From a checkpoint of a small masked image model: 48-pixel images, encoder norm layernorm.
Rows from block 0 of the decoder of a small masked image model, named by matrix and row number. Rows with one number belong to one neuron. Each number is 128 + 24 x the weight over its row's rms, rounded and kept within 0 to 255. All counts start at 0. Numbers have three digits each.
After each neuron's rows are labels from the 100 images, of 14848, where the neuron reaches its largest size: "colour at peak" is the nearest of a few named colours to the mean colour under the peak. Only what is clearly more common there than usual is listed. The data: photos of arthropod specimens (BIOSCAN-5M).
# gate: MLP gate (decoder.0.mlp.gate.weight, 256x128), inputs 0-127
# fc1: MLP up (decoder.0.mlp.fc1.weight, 256x128), inputs 0-127
# fc2: MLP down (decoder.0.mlp.fc2.weight, 128x256, transposed), outputs 0-127

gate.168:131140144140134142159127124119149151139182078146085088176157125112085129114097122136132190144163116113117181151112144146159080125130112108140097101094173159107136147133115108103118125153096105113140088108128148072121107096137153169116103109133134161143097102126120129126168125115118106128121131125118147121115118181157127158076116135119112144135131134133122141138090123097105140171150
fc1.168:135173142134128151105140134113125121115119123136123113110085143147118131147147109080154131149128153128126106154102149118092158122110105137124146115065108129112165117098119110113066158156117148101123165121151153117127144142088113109148141120109111147084142190105157152123132183157144137103133188161133116179127114147119138119142176115145162154143127171147141146137136174109117104092105
fc2.168:127101132103147141103106147102126104145170109106098141168117099122132139135130102139168143141165120113145123096135117131183161126079080152155126140152100130106110122112136122050159162117120114147111107084104147170114144084147110091116095110098129102144131128146179100117120154108146114152124092103151112097122127085146139103085115132120139167155145105136147159123122100116133148132098
colour at peak: grey

gate.224:128106114147097121097136139132115116103138123140103109114132090119109147117123109126130136149189127141136174108107170139127135101134086081114085126140130147152076167197111124085130147183163124125143126157137172115126121159170126168158135143120160113109161128129093085113142120131140133141156141121115110125119125141140125094123189098109136136123079135126122141086150124152116084153148
fc1.224:128141114160122149126147101148100143102117112181113087143110100140159122162181111125132094110100131119151110146142136143088190128151143131156161157119132092099136115117131110090099091099115144129102150109113141150146089110126188148088133101131104096170109152127089153109152128150129156128114148093158138088160127133145102142139145138126134125146160104158138173131110162094108138097138
fc2.224:138133130134184096203157139139096133150144098109122160170115170130141120141128139145089109099151116142112122120102121146169144100134166153098130155135095116098145089122063104101117105154083166129112088152129138132131154103121098166100087089125139115128121126090083151143126122123138099152108128117137170112146103119135154126096110125115106151127156148156152151118145147129148148133147
colour at peak: grey

gate.237:125112163076118088160121141142110146154162113164070162130128124147136140115105143126128109149100155143145106123142156159133137090120125119105115151120154159156087132138117156154097125116134131155111128083151118140123125163114099157129127128174088116160139123177142146140099140091154110147137096118107118098150123141205137143104122111120144151135125149096073117116164123125196123132144
fc1.237:142140149118124099146115115117103133102158111152123118126145098141098158127115159116106112118136125143127101121130147103139187104098142174170132132146124176105110103134097125141107107150094086101128171133123082140088080149156127113124139095090165123135147152141062112147098085129117130122137147110142145132115147188105156116171145136086115159129127133111123098104150186135156139137123
fc2.237:140172096153094140137151132151122176132129163120191180145132138136169139123161098158087115121096150125118129122121146110124126127067089140145067104129065161167094143141115103110141117109122126156123129124164095109129158119160150132118135153149132104167123155120164146116126152158158136156118124122135115103115154141123150122113116117130161144108092076123131132130104117103144096104104
colour at peak: grey; brown

gate.187:141123144093109125130121109114154132143101131158104155187105156085116149113132121093121113129117143098132108117135141129133151154093153128152126093155147143104143167110101105142103138130120162111137132139099124158128188126167098136145125163129131134118148151126111162148086156090100057125131122120155152132153139114107129118161123145089108097175080147117096093080104146158120111108175
fc1.187:132132119114155141180158106152117160129121100131135075128133111118148112132128086148130172072137159125144097214110125115092107127107145111153118182163094116072120096111130126123135118068148185136121148098128152132099146162144145113125120112142123143114100112115105132142102130123140124139102120113117139113133145119130163169117105132117087089146079129104129139114136131119099159139123
fc2.187:098129144104145145149130140126157142114150137129143116114137153118111116114139139118093116111135128157124127148154112107181110151136108180099150137123130134150106133117125166116109117193156071136097120085138093107144106130196147070167129089127155155138150099109104075154093113119109145171142116132120138076129124156146129124098128093166134139144158112162108134111153113103156118152125
colour at peak: pink

gate.195:132108160148098142117114098123159125117108128124165131127164107110147147118114120113148114129098121129109138118093148181155147079102114154168169131110144124112144124096144087133172125139101163132117146125133133090154130143131127165165104113157189147130133130209123106147205169148105108147126131134127129123147098131155158125115105141135109153139112151189135135121120113117141153094134
fc1.195:130136080126132128109123125119150171156078081138095101114176108148130147114129136116114120134134139126144117138101120101139160157138094137135138166143126140113064107122155158186138127132107110138094157126113139074156116124150165105128159088104133156124132157118131157086129126054104154106120119143142144105129091097135113131138150150130121152153141133140145118112154190129180149139114
fc2.195:135149138164136145099120132146153126179158167132149137138119141110125112105110125137132133096133133126089156139128169108117098116138083100070100115073130110105143095143100109105093121110135119133107126132116156144107119130135143142139107127129134119137122125142151124151178176164146145151136125127169166144069131108064124117087087102114130109098127080152138160130150113092119073096122
colour at peak: black; brown

gate.148:112079134171116113151130143139138152138115127141115105121130083132139143099162097142160138145121081142182092137150115165168102117099137160113162126150138141148172124128132171164117122129111172090114132146152087138105118138155106157140135113143111133149098198134176092124141096140094154155137145104135140141144120166116123132108130145119099112102125126084072106128125117118161115160114
fc1.148:149099101142132120178124129140121125139108124149159110109107134185126120143134136115162159115130129077097122154126124120137128162131102111135149174089134151159151142107131118106151080108127117144131109090144140166149090115146130146189135117188150116139084202147096087175141157091104142142096120123136131143156137093121148168123124134122132113150110139155155153149101129114129139133099
fc2.148:128145129096129087192100127135121094091113099151126118121108152093141157145172154138120166121142115142147107164136097134140119125130145137129147116147127106143165141117159129110114116128182109132119153120108132105158127137097105151120141125175156129134126156107094110129176138065086135182117114170108114129142093151170114110094116182115091109132123131120159104117154083131094141152135
colour at peak: brown

gate.49:130106100149114160151115127116141146112096123160160157156127181131153152140137136146105106123109100109138101135104097162163092128108135113088141128159151092107107142087148163128147150107071113116123131137119102153118102117184121115126122116171133108088131148126116132110131104162104106098126105100154122097145103069162103123129188147127135155131137118124163137126146117164094116170080
fc1.49:120103126091114123098143109138133142132132125134112114161160164110147137129128170137046121122168128099139136122163148181101146118136132103137104114143108128124073159111139126095121151156143137132108107149158110082111128112098093137129057113156112161092133143090114170116111107142103125141138122127152165156078108112119118145145123140132175132124142117144118180096149092134136163109115
fc2.49:107094131105117137115092125103126160106098145164111104121157099144135147119093116124094093125139114131128114128147127123117091098127098108187118111099150111117133115135125131136115111112128122146087107168144122109075066097123107173100113164092155109149107184140134108146117121128177124127087115153106133112139144117126136122146108085102164155103100134062104089146108141141139088122136
colour at peak: white

gate.5:132115182105119072120129089169140132134172143137109126135156113131136098110202156125142096105093114133092130127119128177126112140130113184106079147125163150098115122117121099102101120152126112083080130157112131171081117153103090112129139138106117105117126152115109100155115137151157170124123162162161137117119119148112147144119101131104105120130110141136131133151118155155105159153116
fc1.5:122143103167167142159103108109121159132115135118125121161124144108138108115128093141098096157114133136119130093123090112137124129114096093118161145119116116149134147104132108114140119114118081121137163073119090143125102111147118136168142107139143088113133077122125104145185103075125115166129155146130146090150134103124152147101185134088092136145129170099122148137169154173150090096116
fc2.5:150156109094168091165128157149090142091133167137116139094162160138130089141111146123106105134127143126122127088192098146144150167130169124154151141106141145111121113111127170188126138135135145127134101108115101114131136110145118138142087105164176118136110164127115103115113086114138124109122124157164117115165102131103156126093193168143142137142114119165120102110138137103137112098148
colour at peak: white

gate.244:125124145132125158149089097111097156149136127123124155136162123128164138121118134156149140111096104148109104101165079113115134129064129172153203136109133131164151150157101122142095120121137125135164111119142166089154144171120127105146144068116124138100126127132139132111124144145138093116102103109104112120153100136104130136158133099112177146097123125090128165170124140074145124162115
fc1.244:105106124143148150159143133153120106135110106129184127140092092168122139135129124123130148139122129145131122140100104104130145131112149134101119156126158102151114161122131136142119159114129085119101138112126133073147139115147161125133163170134142085133076137125145162100131158087112108160121176077104176100118150117086129101107157167120091099128099105104171141085123082108130102152099
fc2.244:142123144133080135098125145085105070084103134124153102113168112085108144080126093144126088164122136127136150135167143137124101143112175152131123155129125101070142116169137110141091117096108140101158136113138157133141156124157110135110081074116137117165157129094147137152166156141093128148159152116142136128097123141152149145114108141131125129112141166173106092120143126140108132142154
colour at peak: brown; grey

gate.216:138147139161129108161113139127092125131139094131100105121177127090117152124123170119143123107138123119156104119142129139123129121117118134120138114137170117088085108117096162129124146148147133157118183127123143123136112140159158110141161108158130170137126129160146157131119133104177060089168094135169115134138157129111149162081127120119155177149128095142071149109086168123102125129170
fc1.216:104125105141113145122125176134140132109141131140118102105094072179116112101114120117125112156145100132105130115137197099130085123125129093081100106110082130136125107096107120152138120157102145088115131135110046140131129151116141133138136116138161143120144113122139099107094126117100120169120133092152098109168139111114123132116129141122144103115151144096159157144173191101118093130103
fc2.216:137139131132084118119158086143174089120188112141142088124133103122133145134141132126135126109125130129126113128169142150105172100144158102148114129155118089103126108118153102096155081201172150151107116140087125154101099124151120142122126082101125124140146125087138166167096132113114137106093135105148152162108148123151097129113148125089130138123153109166126162115135129182141134160129
colour at peak: pink

gate.233:146147127127091146125160133181124134120161141124136079146116096121108164148115128067142140135134118116090145122165115157119162159147108085083109129110117162149120109128085147108100072103122129087151093110174100069116139125123112147124160121124112114144129130083131136126105169131149103134129156113119122156096107127145116120123166132171166123130117137144112126155096110128103113141188
fc1.233:144115099102106124135144099098129121125072167120138140086084171147101134104108109122124170131119126101132096112154170122107152132137142080139117094136098116097103132197100102130122127167111097159097117149146103124092124140145143136139091141126122107115100144092129151134160146096095101122133096136173131099102122059112121113124133116163173091134120155150126123154134105110131119115118
fc2.233:151168111117119149172158121132159134096157193133089139090153094105111114143127120127125138137115131138118112103150111142115143135074111144111126124120138147114089108107108125134160142099133081148150106101154086110133201128117122150111122125131106106138176166172101112116103117126132182125136095140106156130091133168125125157153166161172127120161134155134119094135127095155145139112129
colour at peak: grey

gate.79:116135109126202131133127099085107138140168144150125111164114089173170115132113185148111121146159069149159114109137139136148120105139141131153155142146090137180125123102138121140129122176143170176144136120116158113097120134136144173139120150187132124108133140111132123110164144119146148134147131115145104123123104107126105182149141126117122171129147110122109110090156153106162163136133
fc1.79:118111131143138125121105116142138134111138161113105106094071110128130113137124141102121137082162106155095126111114170091176124162134104112200171115139136161144088106154154106156142089134158155095121099144095128113136131089163134110114175094154119103121125135139150104130139100149164163099110145150121129130147150148137099147133133144133105154097118105152089102121146060127148138145129
fc2.79:147126148168099125140141116129132139142182171111167120170118127144146140157120137135087137108141163080135119156117121137120123091138106134151144102151139184113145148112158068105151112126113132135126148096127119139130126130167148164116145136106130173101148129108165108184147145187126148156140146125152152162131135136131142142131206138145130109156096147162128113148135145100105100094145
colour at peak: brown

gate.202:115125151146113126115114152121141191141093137115131103108073156125142161115115162114132147155102097135135148093101173109151118124144125138109085105106120149147114123091148182109134130170093086123095137135103125127153152104124138092098135092114132108132092100167174128151070120115111142156104125113118117136126107130123135146101127106153120112093158126128170153160113115130081189133118
fc1.202:150099114124122128127128115103130096114144136145144177127111142157120141127118106143098111099123072096121121122125115127113142080126135105101143196073165107166137166134149104128145131110111080119138077138118116076121126141115105075129157099079128087086162073116135103133126100131132139140129098130107118127126119099138103093140133150110129118138080107084111108134118162120119139165125
fc2.202:126139114099146125117157095120095151158159113114116136153147142123173098165108153158138149082129149145137146120118132133124128129120157116161114181116137122140139127137112098114075114101091158120148127158116126092150087159107080096131112144101155121117150130173173134166148129109117099154119153077090164109143133111090123113116131153100147139164147131130096097127122098150160125153190
colour at peak: brown

gate.124:115123163103135158099101116149146142096134155113129142128138133100093094178146156137172105133109136131185140146110125113141140140082128109146144098113122130138138126100122087142091121114125140142130118126198157165114077097145150126085136124160090113123115156135189139091158085136109130111114120073124128107158096125096125166179149126130134116106157138120101143110097130128104135116130
fc1.124:120159130120102144082136143136138157088093124124192130125132140135146127148089148173141117072112088150195106150141120122147103107172138107161149112100146132144141145132120143112097151156089142142114136136147132168123052159124137158092132159134110087116129166126139086103132109118132113154138113121125108158118121107101124162151130125126121120119175137104117133086136105102127118091145
fc2.124:137170123136162172134109159122151117157133143106109095160107120157097112133118109165110142112134140098163118148134086112162099130142111076123109147070090105118152092137152091144130126126150128137123136146137116119153128139134117110144141091115096151182140160163121133099129127153143102152137134137059137122147087146146132134136111153134087111180102111090069120153112104098135154126117
colour at peak: pink

gate.178:167136167117078147138146177117134136115117092164126149147108113153163108139155152102144117138103180064145157122099085103128092139135181104141118160142134137119136129126106120136115157158127096127084166125136111130116140125140139164146074097115096112103109165160100129138112126121116087120122137142173153146124145099137133155155170122109137106129110177107147131153143161157120106110136
fc1.178:134124124152170131072131125170110132124131111138101086073145125136089101116140129149149087122149146132117137158156116136115135118095169120129114130140114147117143116134117141140085145055121137127141110089131162156122137107091158081130166154109087112115136126123076122135149129114153121105136126111129160143145146130157123193088125139056122126145120089144137111160149137102117166129116
fc2.178:150097121153157126170133146095123143162109141115126142111141148092132120118090152117115196135128114134102152110152141120154130106117134088098083085130112096163101116141067168127114104116147112120159114122126149137121131131164124118133189151099116184090161082151171107102184098128142152110123127086140118119161154144154132132118145128152122123113113144131095116140154111093129127134131
colour at peak: white

gate.239:134110085115184120129150146177111117149123131116160130103159137125144117112135104129146114096128129089156119134115089129133108095135101138154114069129165095137110121126130159134123096138128132134114137140115172109135137155145110117129116104175133104136188119171127135102139145061078131142117144102157168139142167130147107120128118191147139085171121127132153101110116154074111139131120
fc1.239:108120142099152122117112113118149107138179145116178158154131110106134151081109148115173134094151134150134140152142132120158109090146093112155140097141153101135104110149092132135111157132146114095135128096162150137162128113154127098073111118104148144111187103120097134125112100115118157096118149129084179161098151112159121114115112114164131128152080133124174113117097153150122133164155
fc2.239:134154096133128121099134156122173118155161137178133149148156139131159070127137163137152145130158132135112129140108152093200138143120134096147123130086128156141127198123128149159086189112108135125158119138108139097127086116122136138118163121147131133128112188115144127125142090139141129116146138151067134128131134104086125109096104105139132157143150117156121150120126147102149083119147
colour at peak: brown

gate.211:107112157094123147111143123149096123103144148093151120152187158168085124120096087137100116144133122164177141153099117120156130108151125047134134144155129124083118156124130116105087141119092145143179165086097123128114147090141111117131110136154124113121177149125160121171153134099121116116145164163120107150124147124102130151122126141108124107139144143164119138145163152096143142120110
fc1.211:073097133171100142095117130124142134092130127081164137160118104124106145128148123148134109124130186112094118166084112098122138128084136137133145123102118124093136152139115139156165148111137134116107136112126124132128086138142158125118079140187092142128121149132113135164120104089155143192165132120177075119111116144138146102162143117094117137123138139112111119132112110115139092113185
fc2.211:176171158139095117138121136170137110139128095143130123105146087106146098130076116119130088145121081174098146145149121102080136126051144131108125113084097105093111121144123135157129143122119083129124159138108147128140153090107094133124136099139144107135114134149088121141187149151137105140101098122103127133107089102108116129146128102104149090107128127164146156089149133136138138118142
colour at peak: pink

gate.107:127186175120128129129117162105088178182107121104134140136147110157122138066135120113132079113167141108130161173124103110131181109119136138112093142157132159153147156117135139125118132094097148160100152112122104096105087182113111106134126143145122101136134099133138149169086151120114127148120125147160098118114129109131107077111150177133149120127154146159149122141133110111101135135113
fc1.107:085093143132116092102144114094116146188106118141133107148088167134121071175123098088138154152130139128171116132102114104130140088116124125112153114099116157136122119117151098096132132111145109118124098143091156153113148119143100148065124169084117138126154124128083144150140139120114099098137121131159103099116130123126143109125078092110116072102123150149135141155136157153097129113155
fc2.107:146124076140097164144126125096145071094143155163123086126126089139149156139131163114155102147144104132190154122143092104124102138092117119095143130132159153086132118125127127169096129125135104158143139100109100103154105121126168138138122109127115132121108143115119100076141084137124136156115096127154103148138140090129169123162115122133149131154112125111140097090080139094086166157122
colour at peak: brown; grey

gate.200:128155062115095116081114111110121143128087099128114093148111143131151090166139147136108129151104152114111137097162148097153122134138138127153151099122151161123099118123152135172154135181120126137117119138138153126137130129139115138133169153137106110172123171115080159152144113149133106112126103122178101154134131120132109183141122113123096142183093095133184118160115098115145101133088
fc1.200:123162137122165142149133129139141103150150111132143102169137122141090100137113129157142132153157141105138131144092146128137111135134151131116132167115165145103175120168106124127134143121111168137160144152083146152120151157102133109146135129136140124149082120182052143134129145104158130178142115084117152110149159135091091184105109150104099115160075115115100138121141114120169126109152
fc2.200:146143143143077124126153126134098186138073101121119131157135120119160111131101150143138089156117137127152108111183140136144130100080148103133151117144116138116137157103111156132052161132127140111115152149137097135094157106135134113098122129083123120138123167076090151109110133124097152132111155136168085129162111129118137137128140110122098091073108151153133171146130161124113097138136
colour at peak: white

gate.249:138132143128140106135128110099102089095084128174154161077144185158112146151187138128139115092143130107141140128097107130142123117125179139137117122119148126152131119106147144104104139146142098128122115155129111163165106120109164117152143125113179151136146152160153126115128132156138087054123111158124130139084109100099178129126150102165132121106164144118141144130164082105121118133144
fc1.249:129119159130131154121128117113112124133117155138135157085143093162102084114103157131140121112151121146131163113098136118114151096124178119169128174117183108109140145110078151124064096134125136123123096151110167112142103157097092140110096110095157129116118128151134153128142135222109110130114102152115126104165141135113108135145115159117125117115117175110130132137102118078111129111147
fc2.249:146122108129137103137134109117147126101145106127122170113142139131147068097186145121122136118139135123108176062143128105156162094157082096117117152105125159119159123178112103140157162125107110142115158165147083131159138147165136183128127132157161145133123144094133120129142110125136133113126162132080105085160112119117173142122145124126151094102152170097126104112158134109117130146124
colour at peak: grey; brown

gate.235:104107075127145107122100127107127110132104087134120120150119176103108118147112079115128112145174109118164132134100160170160108134116093142122097101112119093162132132129131139134142116158088119116168119160157155085171162140155120135147112102146116126174138089112099109103145150103132181115176160135152106154131119114117098131125131128150110103094171091160125133128131125113163089149114
fc1.235:144123162132134128177089212135119126149142142097132091129124166115127118119146151094112136149096135106130150147090122102117109129157073088134151145122103137159121100122145118116140174117103092120108077119110117122143134173116096077150115118160142158121135101132125130093107174152129123150107111101158143142140109148143106171123129091128109127140132132167162134135147128175175109132145
fc2.235:130146154141173162078161108130144126116125139154116113135129095114160122167109122106115106095133156153165135084156106143128153116110185138175168094142164127108124085143129096134151110106117136136152161188127115193151127112143140144157127136110119076146084115148135138118109165081107148134138131169149114136108115146152142095152147121137156148139108128129094139114144129109102136154143
colour at peak: brown

gate.22:136143108121136139126126097124123119167135097133130099124157125129106159102155095118155138134137153110110138119109155126106096070123143119121109183164124112100155062120114095141124157112110106124122126130129101096139161103136078146093132120130109136144121120133094100161124129089127080164103167163109116092153134139141141130150055106095141153124145093151164119107125080112144129165099
fc1.22:133105125097107128142133120130114170170119086159154146128140108129129121101138101104148116134144144107115137132156156142157121131176147115115098144145108143084138144122139108100119156116113122136116175101109146101165129082080169168106110165123132161100098167141147128080140057127121108136146086130087121148079129136169084149128150132133128124084119105131134154142122138169166134137138
fc2.22:131141181132064151101160106121125131093125137080115151126119097163125105101106122126134159167133118124154138099096096135133125089144144132130143087135184195153146120133090148135108094162111124112116157147159098154150141139154147101139153119107137147145139130089076119157136132070109114118124162142126123158120125093133128158110153111133160131134107114103082091106127123107135138106141
colour at peak: white

gate.179:131138101151141142106104168139110109158137152125150119099147156126114121111090206139079102128124114125095137168095064156150118137101134107138150161119150107092135120145109126146118191126099147118100153110101132090125092125110136113149162166168141153136103098128137114157134118128150110121128148111108146107142123141139165109159146143176132110133113116084125105105184112107133145128096
fc1.179:158158120115094160130141167147123133143154182113133092111121132145108132123101126090114153160094111112128152139124108119123145175112107145124133147145161100154212100114127143146119141142090107111119127149084130142136165147094128134101153185142163113163127093079173114109126111098112150148113160101129122155143108106136100137102132128126102120105166139136088142175148152109116128135107
fc2.179:119125157154097122180127153136103094180125113106130150144125136127104148121093148126142140107107135099147093114133102148185148163175105129090121145139109112090156143092094142111087163173136108131156126153162107106126117115158109110156115167134118095093142102115158161135117096093145170152135110135139134091166090115125103152105123121132174150154109129124153118126134152153165148128152
colour at peak: white

gate.63:117111162108127122095075136124131132133127114124082160113115124108141111128183118142152101130087121153120091123148104189120070123159152168106135117137109121119125142150159094078136128097139081131134149124158117104147150165177136134170120121124109141126135162161112122100126091141142115132125127123130152092155121118187104124124139090110174138124181126125167101159138100124139113108106
fc1.63:129147130116151133110130078153125127097131109114146084144115151165118104098137123140148164097120148102105122142108075166094096124152110094123103171178180168156139137129132116083105116081133101129152120123126137150111166132171135117100092144140120156153108160148129169128139149136134083143119123119152156125056145099131128121131118118153143142130116116133114143115086119130088111177131
fc2.63:139162123095145106106132147118107123123127101156114159107123175151126070113107112118128150155141146115096134130100137110147099121150172134088135159122125127149182134156180151141112146097182158139112145159108153105099130112143104145119136180120084109166116154144158091098163093110117156145126125127110097170144119127118134128146124138115111126141163154113112153103141202146129129112105
colour at peak: brown; grey

gate.150:107071171108132113125173120129121102140133112133092099135104187082087101136130132139188134092134135124132174132117090139133126172149177101114118132137115130134119119117126102114074123102135094116114123122143128153108172090157133137128095164124130146115167134121090088146117133145105097123136154118137136109112088129136122137194118142121135100128080134097109148107083104115121129133116
fc1.150:115111146146145147070135171134097128119126110108109153123133185111140111117130157139090177133153124145106098171139143116158094124079107153144151186095141156142116167160109137128137148129131133133145140143114103127108157123106102168099073118117161102109091137158194143119133141139143108119121116131106116139131135203104129107137100134121146104121120117147109140126158102158136104099104
fc2.150:148150133152115132116096123128161108153092112091136126132136127135145126139114143133172170143098144075154154130100088145153138132100133142162108128097117138142113121152159102114144137098125169145087158068134116148120171104089139131168152146083133109092138130111156153121101177165121137119132112127113142125174167131128142109181144131160160108113119118099119102164174127166127127103154
colour at peak: white